A small image classifier, trained from scratch.
Model: 48-pixel images, arch vit, activation quick_gelu, moe soft, num experts 16, patch size [8, 8], layers 12, width 160.
Training: adamw at rate 0.0021, batches of 128.
Data: trained on stained colorectal tissue patches (NCT-CRC-HE-100K), 45211 training examples, 42.2 epochs.
Rows from block 4 of a small image classifier, named by matrix and row number. Rows with one number belong to one neuron. Each number is 200 + 40 x the weight over its row's rms, rounded and kept within 0 to 999. All counts start at 0.
After each neuron's rows are labels from the 100 images, of 14976, where the neuron reaches its highest value: "responds to" is what is common among them. Only what is clearly more common there than usual is listed. The data: stained colorectal tissue patches (NCT-CRC-HE-100K). In brackets: how many of the 100.
# fc1: MLP up (model.blocks.4.mlp.fc1.weight, 320x160), inputs 0-79
# fc2: MLP down (model.blocks.4.mlp.fc2.weight, 160x320, transposed), outputs 0-79

fc1.301,271,175,265,270,240,174,226,209,181,216,198,243,119,184,180,199,211,208,91,173,161,269,180,163,212,262,260,153,215,174,153,150,147,189,148,185,237,239,143,213,119,214,185,258,230,222,181,206,148,213,188,264,232,156,123,248,231,243,252,194,294,241,274,177,138,159,157,186,168,154,217,214,182,174,160,201,251,162,160,268
fc2.301,180,167,214,207,213,246,188,206,250,204,141,278,161,181,229,238,221,180,124,172,223,266,212,147,199,247,227,182,201,106,194,233,198,221,200,132,162,263,221,182,160,265,177,244,203,192,126,180,205,148,186,214,193,180,199,268,209,246,208,234,245,259,179,197,154,119,253,236,161,119,235,143,175,212,159,228,205,123,243,259
responds to: tissue: tumour epithelium (35)

fc1.36,236,152,290,226,222,254,196,148,171,211,180,213,150,257,182,201,166,244,151,251,201,283,217,193,216,203,189,193,116,189,204,215,167,223,180,242,162,225,156,246,235,211,168,271,263,248,155,220,140,241,134,227,272,146,116,268,282,214,233,156,205,213,250,226,209,170,171,130,158,244,179,226,126,184,172,176,307,108,201,157
fc2.36,270,180,159,203,185,211,257,213,165,185,187,198,176,159,190,182,230,291,188,200,198,216,169,167,225,254,170,158,182,184,199,159,163,175,223,191,189,162,209,157,272,194,184,248,183,222,125,238,228,181,265,225,238,185,143,160,288,194,222,175,168,203,225,212,262,214,126,100,172,237,197,252,182,221,236,193,206,132,232,186
responds to: tissue: cancer-associated stroma (41); tissue: debris (32)

fc1.126,162,287,190,97,212,198,275,239,229,224,198,197,236,209,225,172,157,128,148,185,229,204,159,181,262,211,153,199,127,231,165,276,202,143,226,180,196,243,234,172,258,199,203,200,233,180,276,117,195,213,223,192,241,161,212,230,167,160,166,210,168,224,193,221,191,216,190,233,216,194,136,170,227,258,246,142,171,327,171,117
fc2.126,154,164,255,210,230,247,128,191,224,171,173,220,196,156,231,241,165,199,243,183,188,118,174,292,200,202,172,157,152,177,224,159,213,177,226,181,221,192,253,139,199,265,205,204,203,180,301,190,203,164,189,198,158,170,206,178,177,243,196,163,180,205,194,196,210,185,196,210,154,158,183,169,191,186,228,274,194,307,178,108
responds to: tissue: lymphocytes (51)

fc1.149,208,209,108,170,237,208,186,180,202,231,234,253,267,221,206,205,197,270,258,241,154,103,156,227,228,220,164,215,124,222,156,162,171,205,176,219,256,192,247,200,261,140,229,161,170,209,246,223,197,171,211,191,187,206,205,176,160,172,155,168,182,146,155,161,266,189,192,138,278,192,141,186,217,211,245,159,185,178,207,147
fc2.149,258,193,163,197,280,200,251,244,212,246,127,166,264,197,196,241,143,280,186,206,210,217,178,239,197,219,183,182,238,211,165,166,192,185,195,242,252,207,242,224,174,170,212,189,183,254,298,180,231,235,165,180,189,197,252,168,138,121,155,207,161,202,170,191,205,273,129,137,161,247,177,214,191,250,240,206,211,264,184,127
responds to: tissue: mucus (51)

fc1.277,177,196,166,169,168,146,211,174,156,136,241,183,283,201,201,224,219,192,249,230,151,136,215,231,156,132,210,260,163,260,187,149,207,212,233,259,196,129,250,180,289,164,239,233,168,139,221,214,246,176,226,202,165,250,246,136,189,194,166,194,170,201,159,214,271,198,234,226,245,169,198,200,242,137,233,190,168,225,231,177
fc2.277,182,236,144,128,228,124,269,233,200,234,188,151,255,216,195,182,192,222,195,235,237,169,232,253,212,168,187,228,205,282,167,186,212,247,173,309,192,195,190,221,235,99,256,147,224,241,203,181,227,233,183,174,199,231,192,184,139,139,173,200,186,163,145,207,219,247,166,206,209,292,184,219,205,232,239,143,195,178,147,139
responds to: tissue: mucus (63)

fc1.37,121,257,189,191,176,210,222,185,184,184,202,173,258,136,204,172,176,181,245,189,254,152,195,272,164,207,201,172,236,214,214,205,218,236,217,163,255,220,177,214,195,167,320,125,231,144,281,180,173,154,257,192,194,194,245,163,163,199,107,219,223,227,217,273,179,230,150,191,200,198,150,176,166,214,238,185,182,219,204,269
fc2.37,200,268,159,246,119,184,235,189,239,252,244,203,181,190,173,226,190,109,183,141,192,222,220,209,155,142,235,201,189,263,147,164,250,227,164,199,220,212,152,202,154,163,134,158,228,203,302,216,178,275,237,192,223,238,164,199,216,183,232,187,279,196,291,195,166,260,201,215,231,268,179,231,136,154,213,208,217,261,190,225
responds to: tissue: normal colon mucosa (48)

fc1.26,188,246,189,279,133,223,166,218,155,263,232,214,277,169,155,205,137,234,249,184,167,103,241,249,171,142,206,221,259,277,181,140,235,269,182,267,217,230,188,232,214,163,151,170,162,144,215,236,236,236,235,165,200,271,201,155,157,218,177,198,199,218,239,259,241,203,181,176,246,179,223,254,201,174,207,127,229,158,219,236
fc2.26,174,269,148,121,167,164,246,214,178,183,166,200,270,202,292,260,246,179,198,178,278,164,310,218,187,155,193,270,289,253,149,208,225,269,224,226,187,182,176,195,213,108,240,176,209,187,172,202,177,190,220,160,171,225,254,205,168,139,176,246,194,163,177,197,287,219,257,263,258,229,153,187,212,222,212,213,127,121,184,152
responds to: tissue: smooth muscle (100)

fc1.85,220,156,180,236,174,274,153,208,249,210,175,223,353,128,222,195,130,179,201,160,192,106,165,223,206,237,146,195,257,185,190,201,251,217,203,170,237,213,226,181,250,208,185,142,211,170,239,215,172,151,194,205,172,138,248,111,132,229,172,185,225,177,220,240,218,179,195,215,164,149,157,201,200,169,262,215,202,271,185,220
fc2.85,218,239,106,222,227,210,224,209,196,229,168,195,299,158,166,144,184,205,207,177,223,190,194,292,204,206,189,192,239,250,156,192,246,210,201,192,216,198,216,226,202,136,111,186,215,224,264,161,266,185,203,227,176,160,197,185,166,118,185,220,174,147,242,238,250,232,149,196,208,228,184,188,169,217,247,191,150,309,227,189
responds to: tissue: normal colon mucosa (36)

fc1.142,196,155,258,211,168,268,218,206,223,234,93,221,264,157,257,167,175,197,221,219,205,188,215,256,145,299,135,169,204,157,227,173,213,163,238,170,149,258,155,151,278,244,169,176,246,189,267,163,185,177,182,204,207,188,161,235,211,132,198,174,177,205,115,277,213,116,181,185,162,231,139,160,196,190,250,194,232,214,144,179
fc2.142,232,150,190,201,180,241,236,210,186,214,158,174,204,197,222,245,215,221,95,146,220,247,172,130,233,193,187,197,191,173,225,163,142,111,179,151,196,194,228,179,243,163,168,182,222,287,280,174,191,168,300,189,238,156,254,205,256,160,235,199,194,261,225,159,173,231,169,198,141,255,235,175,207,235,130,237,180,236,201,145
responds to: tissue: lymphocytes (30)

fc1.175,210,250,205,205,180,182,209,221,179,180,188,231,181,209,227,191,206,201,165,214,139,248,196,172,170,260,182,133,87,89,183,249,153,183,171,129,143,219,221,186,192,239,169,207,160,303,200,168,227,129,234,230,204,223,150,179,229,180,200,239,196,244,169,230,174,235,248,183,149,251,164,207,216,246,144,209,243,207,232,218
fc2.175,236,181,208,224,235,140,188,163,149,193,189,246,165,106,167,248,210,173,198,185,155,166,129,213,234,257,272,175,154,156,169,200,155,207,181,142,223,198,184,173,219,245,225,281,158,232,106,225,187,129,227,256,149,252,233,215,205,247,187,242,243,237,167,177,180,151,187,146,125,140,194,204,220,196,167,196,187,234,228,237
responds to: tissue: normal colon mucosa (32)

fc1.269,209,210,169,189,200,189,133,221,223,257,261,193,201,203,168,214,228,137,171,192,209,136,199,182,166,173,270,291,211,268,226,200,262,209,240,195,265,143,196,190,201,191,227,146,212,167,201,214,198,266,220,135,228,270,225,191,223,162,190,196,177,164,263,255,165,234,184,282,268,187,217,165,215,148,198,189,201,176,154,139
fc2.269,159,211,139,205,202,189,213,230,215,249,250,163,244,225,201,162,271,161,168,136,227,122,188,199,169,158,238,233,228,257,150,230,235,221,244,186,266,125,192,237,182,112,227,140,211,177,145,265,202,241,224,143,212,242,186,202,211,217,186,176,269,121,219,222,213,277,236,227,180,273,210,198,252,172,234,161,227,173,111,135
responds to: tissue: tumour epithelium (48)

fc1.121,210,170,198,194,182,290,207,273,195,215,128,222,172,208,270,171,145,207,141,188,303,204,227,233,237,223,148,206,217,144,157,218,192,228,224,156,233,230,275,213,189,247,185,196,201,163,278,129,249,126,239,154,149,163,203,164,226,235,138,193,186,179,208,280,174,210,200,212,190,190,170,196,128,194,207,155,179,178,225,214
fc2.121,256,226,257,202,144,253,176,185,221,197,231,166,148,240,198,175,169,209,199,194,152,212,182,164,249,193,139,137,180,211,311,138,199,258,189,166,163,197,183,180,307,242,149,257,232,182,191,193,166,180,217,240,263,121,133,211,275,137,221,210,175,232,266,235,163,154,184,199,249,175,249,237,179,144,163,188,217,109,206,298
responds to: tissue: debris (74)

fc1.151,252,246,214,200,236,210,154,191,183,192,168,232,196,197,155,181,168,352,238,193,133,254,193,244,199,256,205,159,236,226,193,181,177,211,169,248,218,203,235,199,218,105,223,160,147,245,203,194,221,229,132,199,194,219,188,232,212,137,245,250,110,179,185,203,204,206,189,76,213,227,240,209,199,238,182,209,242,165,229,180
fc2.151,252,231,134,246,165,218,284,204,189,192,167,202,192,190,228,184,197,311,230,242,174,251,206,194,198,231,132,172,222,199,206,177,159,213,210,230,174,176,205,177,243,128,168,216,181,228,206,209,265,213,230,237,239,203,169,186,224,144,199,192,140,213,255,253,252,239,126,121,191,267,207,252,126,220,219,154,200,141,253,205
responds to: tissue: adipose tissue (71)

fc1.115,201,167,271,233,220,148,190,200,193,140,214,284,119,164,201,230,214,145,142,195,219,223,243,184,183,230,285,249,209,109,167,277,118,190,136,174,240,247,180,226,164,231,153,230,207,235,246,190,166,245,206,258,190,240,176,215,236,251,218,179,274,244,227,150,112,217,209,222,175,228,214,194,180,209,157,238,204,146,258,234
fc2.115,245,193,249,218,267,222,161,192,161,253,203,273,179,185,197,186,202,106,126,170,203,257,168,157,205,245,243,154,178,149,172,255,157,179,197,170,213,254,212,254,145,268,190,245,226,229,115,230,189,129,190,200,221,209,147,214,238,213,202,230,324,216,198,244,125,155,203,196,192,178,238,194,208,211,140,184,247,191,275,202
responds to: tissue: smooth muscle (60)

fc1.95,151,205,172,188,151,204,231,184,246,157,197,189,209,221,269,186,194,139,163,234,240,218,237,199,232,194,131,135,168,142,213,221,214,223,220,149,216,251,199,186,155,192,199,131,187,160,242,110,243,130,243,246,183,170,236,214,154,220,146,223,214,183,224,200,191,178,266,259,215,155,171,153,212,248,249,247,129,254,258,192
fc2.95,219,146,173,233,175,196,198,202,168,170,260,209,172,124,112,188,175,153,216,223,132,175,136,203,251,258,251,191,121,175,225,146,165,163,156,172,218,191,203,159,268,255,164,247,200,221,186,194,223,211,260,247,254,196,150,156,216,201,271,195,212,247,212,195,197,231,137,184,171,203,178,240,177,188,197,224,187,327,194,188
responds to: tissue: cancer-associated stroma (41)

fc1.214,197,188,219,179,252,301,109,270,253,305,187,217,222,181,258,229,193,183,189,184,226,166,177,176,149,275,192,254,203,215,227,192,259,104,229,233,174,175,187,194,186,204,181,214,197,269,202,174,182,225,153,98,208,192,181,205,235,106,240,193,185,200,196,280,219,257,192,245,239,257,196,175,232,174,173,228,254,198,116,155
fc2.214,220,201,302,209,156,218,223,175,150,208,256,178,201,278,185,183,283,187,179,143,172,191,204,128,128,187,185,254,219,252,216,171,168,180,210,211,240,114,181,192,207,115,208,193,240,199,201,278,162,222,210,185,298,215,131,168,295,219,235,174,270,210,226,239,253,224,182,217,186,293,261,224,223,133,166,189,293,147,145,181
responds to: tissue: adipose tissue (39); tissue: tumour epithelium (35)

fc1.278,178,197,255,213,200,192,211,237,233,175,183,216,242,149,247,144,194,164,199,228,205,194,159,180,229,255,100,135,137,138,252,204,228,196,236,118,192,274,174,154,246,240,194,194,234,137,234,168,215,189,164,266,206,118,203,234,152,152,172,185,153,180,196,235,164,184,183,230,165,133,164,175,241,221,232,207,132,309,178,143
fc2.278,189,152,215,204,195,185,180,176,177,185,194,203,191,120,140,235,187,161,237,210,151,170,149,228,265,230,224,190,139,117,204,172,193,169,176,152,228,198,253,134,242,286,197,240,171,212,229,194,216,155,264,235,199,191,197,166,202,246,238,176,184,237,211,159,224,193,171,171,167,174,153,203,200,190,213,265,194,342,207,166
responds to: tissue: lymphocytes (52)

fc1.239,221,250,224,136,210,149,174,149,169,141,228,151,215,192,191,226,179,228,243,180,118,200,184,143,260,216,227,191,188,164,234,167,162,232,165,166,232,163,232,214,239,272,135,225,131,176,141,282,181,185,240,279,218,172,236,127,202,203,177,190,163,215,201,162,231,267,201,170,231,159,146,231,264,271,172,202,148,211,286,175
fc2.239,203,220,166,156,210,82,202,143,148,184,206,170,238,128,188,212,192,136,257,233,183,154,160,234,237,218,223,185,244,191,204,197,204,200,208,191,215,177,167,197,219,198,246,209,167,179,7,194,193,158,216,263,127,244,251,168,159,232,137,217,178,168,171,128,210,168,199,174,226,135,164,196,240,232,244,185,132,282,205,234
responds to: tissue: cancer-associated stroma (40)

fc1.35,205,134,235,182,199,256,179,232,232,247,216,171,228,210,192,212,176,233,225,183,206,154,169,201,229,161,197,180,275,256,213,158,208,220,230,258,274,160,186,239,209,156,217,146,189,163,183,207,206,249,193,169,177,170,168,161,123,207,222,116,196,185,255,248,210,259,178,180,170,208,131,197,218,170,233,281,183,263,138,194
fc2.35,225,262,128,220,200,205,257,199,192,265,198,161,289,174,193,201,165,208,219,203,199,194,210,266,197,185,175,193,229,298,169,180,254,255,176,258,178,219,197,221,164,128,168,168,275,168,227,220,205,225,185,212,187,174,173,168,169,130,135,194,181,125,279,230,221,258,155,215,192,243,191,221,132,192,232,158,235,236,198,168
responds to: tissue: normal colon mucosa (29); tissue: lymphocytes (29)

fc1.12,230,254,227,168,208,180,239,219,186,257,176,151,241,191,187,262,192,167,195,147,172,207,185,198,280,185,186,191,254,188,247,155,214,156,178,169,285,215,177,239,205,153,177,205,166,169,205,219,126,255,197,230,244,172,182,188,166,216,174,115,275,189,266,191,226,284,166,170,140,233,133,265,180,232,259,211,208,285,144,158
fc2.12,240,253,156,230,166,163,217,120,207,212,227,223,242,126,177,179,164,127,261,184,147,158,126,278,206,215,190,178,229,266,211,163,189,225,171,183,158,218,183,201,176,158,196,219,249,138,207,201,271,200,190,265,147,195,216,188,121,198,165,240,227,166,224,187,212,193,151,194,184,166,181,173,118,199,222,200,149,317,192,216
responds to: tissue: lymphocytes (70)

fc1.86,226,200,278,249,215,199,201,169,178,174,188,196,179,165,211,227,208,167,171,159,179,249,190,182,210,203,259,200,277,170,242,119,164,207,124,216,255,170,153,181,97,212,191,212,226,222,172,199,159,305,174,253,218,162,138,214,235,189,245,134,250,211,191,251,150,161,139,207,194,182,215,217,195,196,164,272,273,207,172,287
fc2.86,166,200,217,180,220,191,141,186,256,205,141,251,171,208,248,225,241,189,164,181,228,233,219,155,189,213,192,190,243,152,187,249,203,239,219,157,149,243,222,192,127,229,193,214,204,206,133,172,213,174,182,208,158,185,265,285,157,205,191,243,228,254,132,169,169,146,286,257,194,125,225,132,206,229,183,205,215,101,186,304
responds to: tissue: tumour epithelium (82)

fc1.40,241,170,254,265,199,211,188,201,198,224,212,252,144,193,188,235,181,271,135,191,218,249,192,190,242,225,182,223,188,230,180,217,183,227,191,263,166,222,116,182,227,195,208,221,260,246,203,196,185,191,111,202,254,253,185,254,277,158,256,198,201,141,224,244,163,203,171,138,119,196,211,206,119,192,144,123,252,134,169,154
fc2.40,270,209,159,221,198,235,257,230,181,212,221,218,171,204,187,149,258,308,183,169,179,221,159,170,203,250,163,167,179,213,202,152,165,170,214,197,177,155,188,161,254,179,172,232,207,223,183,237,242,213,251,200,240,189,128,179,290,180,242,182,191,215,237,226,258,248,130,119,157,255,198,243,173,200,207,161,249,114,210,162
responds to: tissue: debris (44); tissue: cancer-associated stroma (28)

fc1.194,199,263,153,121,191,199,235,256,237,265,180,185,241,191,197,177,297,129,137,170,257,212,167,151,237,243,160,168,159,216,186,206,241,171,232,171,165,252,148,148,244,208,219,193,264,191,236,172,205,166,235,187,238,151,226,262,174,206,188,201,235,211,212,177,167,213,234,219,157,207,151,151,267,197,258,175,183,288,179,85
fc2.194,169,160,266,209,247,253,154,184,227,193,165,214,216,156,248,253,183,216,223,149,217,106,175,309,207,210,187,168,156,193,179,160,206,186,232,163,233,174,236,168,203,255,193,212,201,186,323,217,202,154,186,204,167,179,183,181,192,240,170,170,196,189,206,227,208,203,208,211,146,158,197,172,184,165,231,237,194,276,169,102
responds to: tissue: lymphocytes (36); tissue: normal colon mucosa (30)

fc1.75,177,229,148,204,172,181,182,252,271,190,161,212,190,163,184,249,220,155,179,204,244,202,217,210,208,156,242,231,210,195,155,182,240,178,200,192,202,151,219,143,174,174,251,132,183,223,252,124,237,146,276,164,201,201,232,191,146,191,172,181,271,202,219,194,146,174,234,242,209,188,188,134,168,154,202,248,189,162,172,273
fc2.75,199,217,215,242,141,182,221,149,181,173,266,193,173,227,163,161,194,268,209,195,201,227,264,205,204,197,227,204,187,300,200,207,172,306,213,238,201,138,190,218,197,174,191,237,162,176,206,170,207,250,198,190,239,238,187,177,238,134,204,270,173,192,247,164,200,218,211,202,286,202,231,245,166,156,218,198,189,81,215,227
responds to: tissue: cancer-associated stroma (39)

fc1.92,123,194,238,190,215,196,169,219,227,143,169,218,238,199,242,192,165,171,224,245,164,179,176,215,251,214,92,182,139,112,231,195,196,205,214,104,170,287,184,155,236,275,182,188,192,187,220,128,255,170,232,262,180,142,222,236,145,195,184,178,170,210,190,233,244,183,199,246,182,181,122,204,239,254,245,183,132,294,195,170
fc2.92,167,160,202,191,189,167,187,176,186,179,184,192,192,111,153,253,187,147,251,219,173,155,157,230,262,224,221,200,164,108,209,181,212,167,172,146,239,194,241,131,231,277,197,230,166,204,215,188,213,148,261,231,193,197,228,162,178,245,231,182,197,233,194,152,232,206,177,182,145,180,132,194,210,210,216,275,182,360,208,174
responds to: tissue: lymphocytes (51)

fc1.243,161,226,201,157,142,190,227,199,237,217,167,195,249,123,260,232,193,141,187,182,234,205,200,204,171,206,158,246,203,126,208,212,232,200,255,202,172,178,192,169,246,171,161,151,195,172,238,180,189,233,246,199,207,127,197,200,189,216,200,231,218,277,183,258,199,207,212,207,217,204,109,179,259,241,199,234,181,308,151,207
fc2.243,208,208,198,150,201,142,193,229,179,246,162,221,244,113,206,293,205,114,201,118,200,212,169,193,231,202,204,224,189,203,163,175,163,128,215,169,256,168,187,193,211,184,195,212,199,262,141,167,176,155,333,224,162,192,250,178,177,126,179,242,279,267,178,179,176,232,149,186,153,254,145,181,191,201,208,198,219,349,166,231
responds to: tissue: lymphocytes (86)

fc1.119,146,206,163,135,199,183,212,224,186,160,187,220,238,230,195,206,222,201,304,276,225,214,219,205,202,195,238,218,95,153,226,229,165,205,235,159,114,233,252,193,217,217,210,217,165,219,206,131,214,134,193,197,138,248,207,182,154,205,167,174,181,157,104,145,216,178,255,240,197,163,156,174,246,257,211,200,101,211,261,137
fc2.119,171,129,238,186,260,171,215,201,199,176,148,198,183,184,169,265,147,264,262,246,205,173,212,210,274,217,211,214,147,121,172,204,202,185,166,238,278,212,215,192,173,273,237,210,124,275,210,164,182,185,213,165,148,180,269,178,146,222,188,193,137,223,177,125,223,211,169,198,181,149,148,226,195,258,201,256,185,259,215,124
responds to: tissue: mucus (61)

fc1.315,280,236,246,235,234,172,229,220,191,180,202,204,139,139,204,202,204,241,195,209,141,220,172,157,223,211,226,202,91,246,190,177,189,206,171,243,191,224,175,258,292,196,195,247,253,203,93,189,112,160,189,220,292,124,157,185,227,178,235,179,223,193,188,159,226,172,259,118,198,195,194,237,176,237,153,173,240,199,217,210
fc2.315,281,214,166,205,205,200,247,201,178,196,170,169,186,161,194,189,218,310,224,193,168,201,170,187,247,228,135,128,187,220,211,136,173,204,254,231,168,159,190,139,286,182,192,236,174,209,120,221,223,186,243,221,213,177,151,189,256,182,184,185,131,219,229,219,256,208,130,88,207,189,218,274,170,197,257,168,211,146,190,180
responds to: tissue: mucus (62)

fc1.88,208,136,139,183,216,271,231,219,278,270,189,216,230,204,208,188,239,199,182,116,253,168,143,239,236,169,208,258,153,210,214,172,256,204,173,201,200,165,189,226,178,226,207,155,109,194,214,153,222,170,233,68,205,221,231,219,190,205,221,242,232,240,221,149,196,180,199,222,197,215,233,179,189,185,224,214,212,190,189,161
fc2.88,154,234,158,207,184,194,201,192,203,228,221,174,228,213,219,224,204,293,217,199,212,160,249,268,123,125,238,243,235,268,192,205,230,244,165,296,192,148,211,189,145,90,229,138,178,189,283,187,170,264,173,125,203,250,243,180,181,194,174,176,169,169,153,183,241,217,215,224,198,260,230,175,183,158,219,215,249,111,170,149
responds to: tissue: smooth muscle (60)

fc1.170,221,167,178,222,199,238,210,223,142,247,172,176,194,173,238,248,231,253,182,158,219,152,194,238,143,214,197,239,211,227,202,189,248,215,154,241,278,158,178,225,226,182,215,242,199,190,204,215,186,251,189,161,238,180,149,157,268,152,277,228,234,196,157,268,217,146,189,140,198,324,183,265,176,110,151,157,259,191,116,185
fc2.170,216,263,138,133,190,209,210,279,196,238,202,188,191,235,215,221,230,184,163,149,195,227,156,162,212,193,181,195,227,226,245,185,172,155,201,185,179,151,212,193,246,146,189,188,232,297,195,195,237,193,281,151,229,209,197,201,225,86,219,223,254,238,163,204,220,315,153,230,138,320,200,199,206,191,175,172,237,168,157,232
responds to: tissue: tumour epithelium (49)

fc1.7,179,207,198,222,180,157,226,130,196,198,193,191,274,138,147,194,226,203,203,227,201,147,215,234,122,182,199,274,132,253,169,177,176,225,195,244,189,186,206,196,218,131,269,159,143,147,264,247,227,194,180,170,210,250,273,201,136,233,164,265,190,110,172,166,203,92,211,176,287,202,248,171,160,237,226,149,208,242,196,143
fc2.7,184,169,225,187,228,242,235,210,199,206,164,230,213,266,213,265,141,276,200,251,266,241,270,184,201,194,194,229,174,140,160,188,210,176,155,246,220,246,217,250,137,214,217,177,182,209,366,167,155,252,187,112,189,164,251,200,155,221,222,177,150,199,176,158,186,227,190,229,157,225,143,185,172,241,176,233,250,209,242,96
responds to: tissue: debris (35)

fc1.292,183,248,209,176,210,266,178,259,208,211,158,200,243,189,311,235,175,216,185,192,219,180,256,239,198,179,154,133,265,207,215,270,212,136,259,166,260,199,260,186,171,212,186,194,230,134,271,138,210,168,137,198,174,198,179,214,185,197,160,145,162,192,294,245,127,210,170,185,232,125,206,217,208,175,222,154,134,241,172,232
fc2.292,222,231,189,246,166,250,173,171,221,202,255,170,238,212,172,159,205,112,155,148,177,205,237,186,203,210,177,184,269,257,243,161,225,202,232,180,185,173,180,151,252,203,101,219,222,84,226,224,210,241,172,248,233,186,153,274,235,172,217,242,182,206,273,265,224,174,208,200,278,145,247,216,179,136,215,188,178,257,181,267
responds to: tissue: normal colon mucosa (69)

fc1.162,183,179,186,162,158,234,170,245,201,252,232,170,225,206,211,217,192,140,255,177,218,120,185,166,262,172,173,210,319,187,234,147,270,229,187,149,300,198,239,224,227,168,196,119,173,115,193,220,233,226,239,203,200,194,229,192,165,206,212,131,210,212,316,215,210,219,227,199,212,217,184,225,257,161,246,253,143,263,211,199
fc2.162,220,246,170,260,150,201,232,156,226,204,184,201,260,178,193,212,161,129,235,183,183,169,184,248,188,213,159,197,246,267,199,152,203,209,196,165,208,177,188,218,167,92,121,187,262,167,240,221,268,241,206,255,221,145,183,185,179,170,153,205,223,137,261,237,214,260,150,197,203,219,191,194,125,199,226,186,162,314,182,231
responds to: tissue: normal colon mucosa (41); tissue: tumour epithelium (33)

fc1.180,211,268,207,228,196,164,164,179,245,146,182,160,213,210,157,251,205,185,178,155,145,272,246,167,215,146,216,213,262,170,185,195,245,218,175,233,186,155,174,206,150,153,151,210,174,188,160,171,185,208,160,228,222,146,201,203,202,181,227,200,157,286,185,310,99,251,117,141,257,197,225,212,181,195,208,178,188,202,152,309
fc2.180,155,184,182,147,184,112,183,193,244,160,208,203,211,227,239,229,209,180,201,247,245,219,266,169,261,226,170,179,223,235,183,215,197,220,215,174,161,242,173,242,188,176,237,191,178,179,66,168,225,218,195,212,194,200,277,248,128,192,138,234,199,220,176,188,130,189,241,244,240,185,207,162,211,235,236,166,145,145,222,279
responds to: tissue: tumour epithelium (64); tissue: normal colon mucosa (36)

fc1.111,214,270,219,182,155,159,225,201,197,77,217,139,151,229,214,181,166,253,271,202,174,257,284,162,222,112,231,182,216,251,178,207,192,238,208,193,123,185,244,220,222,182,147,167,178,189,146,211,214,151,226,251,189,168,238,117,232,186,145,206,118,186,210,226,189,236,234,198,230,216,189,234,209,215,183,211,190,170,279,232
fc2.111,195,158,219,173,181,127,200,170,145,147,251,129,175,232,166,130,179,230,249,286,178,193,215,194,288,194,149,207,176,227,239,188,187,257,228,218,216,192,192,225,276,197,283,178,192,203,22,219,204,185,219,231,206,196,203,149,212,218,195,149,114,177,207,193,199,191,214,185,284,224,156,255,223,222,259,140,194,143,212,231
responds to: tissue: cancer-associated stroma (48); tissue: mucus (25)

fc1.103,168,202,208,142,172,134,147,177,164,101,161,189,138,179,218,246,184,151,236,247,163,211,194,173,251,224,194,156,223,97,248,199,180,217,147,91,208,211,197,196,164,252,197,253,179,209,149,198,201,157,202,294,214,179,214,183,191,201,202,215,218,182,157,197,184,215,241,205,187,159,148,218,221,256,144,215,162,251,265,249
fc2.103,203,188,189,224,224,122,165,160,157,179,229,196,183,113,143,194,199,78,227,208,169,188,130,197,240,234,270,203,187,133,209,195,202,181,165,158,246,222,170,190,176,275,221,223,179,176,66,200,182,178,196,271,169,227,227,181,158,257,214,209,239,230,179,151,175,180,202,179,191,121,157,184,230,192,196,202,169,343,230,277
responds to: tissue: mucus (25)

fc1.215,246,240,211,262,266,268,137,198,247,205,248,259,251,180,187,186,212,260,175,164,191,188,143,207,190,230,180,205,198,241,218,205,199,161,206,249,197,181,117,199,255,159,280,205,261,206,196,196,210,204,161,129,207,211,175,235,216,93,291,208,141,108,172,237,226,174,196,121,211,284,223,184,131,181,201,150,224,157,126,144
fc2.215,276,237,150,245,231,239,269,224,197,235,212,219,208,202,183,147,222,332,180,184,163,219,164,215,154,235,163,176,213,256,181,151,157,181,192,250,195,155,202,174,248,135,180,229,208,233,262,234,248,238,208,188,231,197,142,187,250,134,209,187,183,205,231,249,241,258,106,114,165,283,211,235,172,183,200,131,268,135,196,143
responds to: tissue: adipose tissue (88)

fc1.93,168,219,245,192,176,190,219,242,215,186,137,223,159,208,271,226,167,211,183,211,261,256,227,238,198,201,184,137,164,169,144,225,163,230,239,150,173,194,237,184,136,213,208,196,213,248,246,117,244,148,233,179,154,179,202,189,215,230,166,176,205,220,169,215,153,236,278,245,184,195,202,134,163,191,210,176,201,165,200,231
fc2.93,228,211,243,178,157,195,135,177,211,155,273,181,104,234,162,153,188,241,219,213,123,198,178,159,264,215,179,167,145,216,291,189,170,269,200,186,182,172,207,176,286,275,223,272,172,186,165,174,198,161,229,216,246,203,184,192,250,158,219,212,162,240,213,171,167,171,209,191,251,156,207,242,221,164,156,206,177,75,217,281
responds to: tissue: cancer-associated stroma (44); tissue: mucus (29)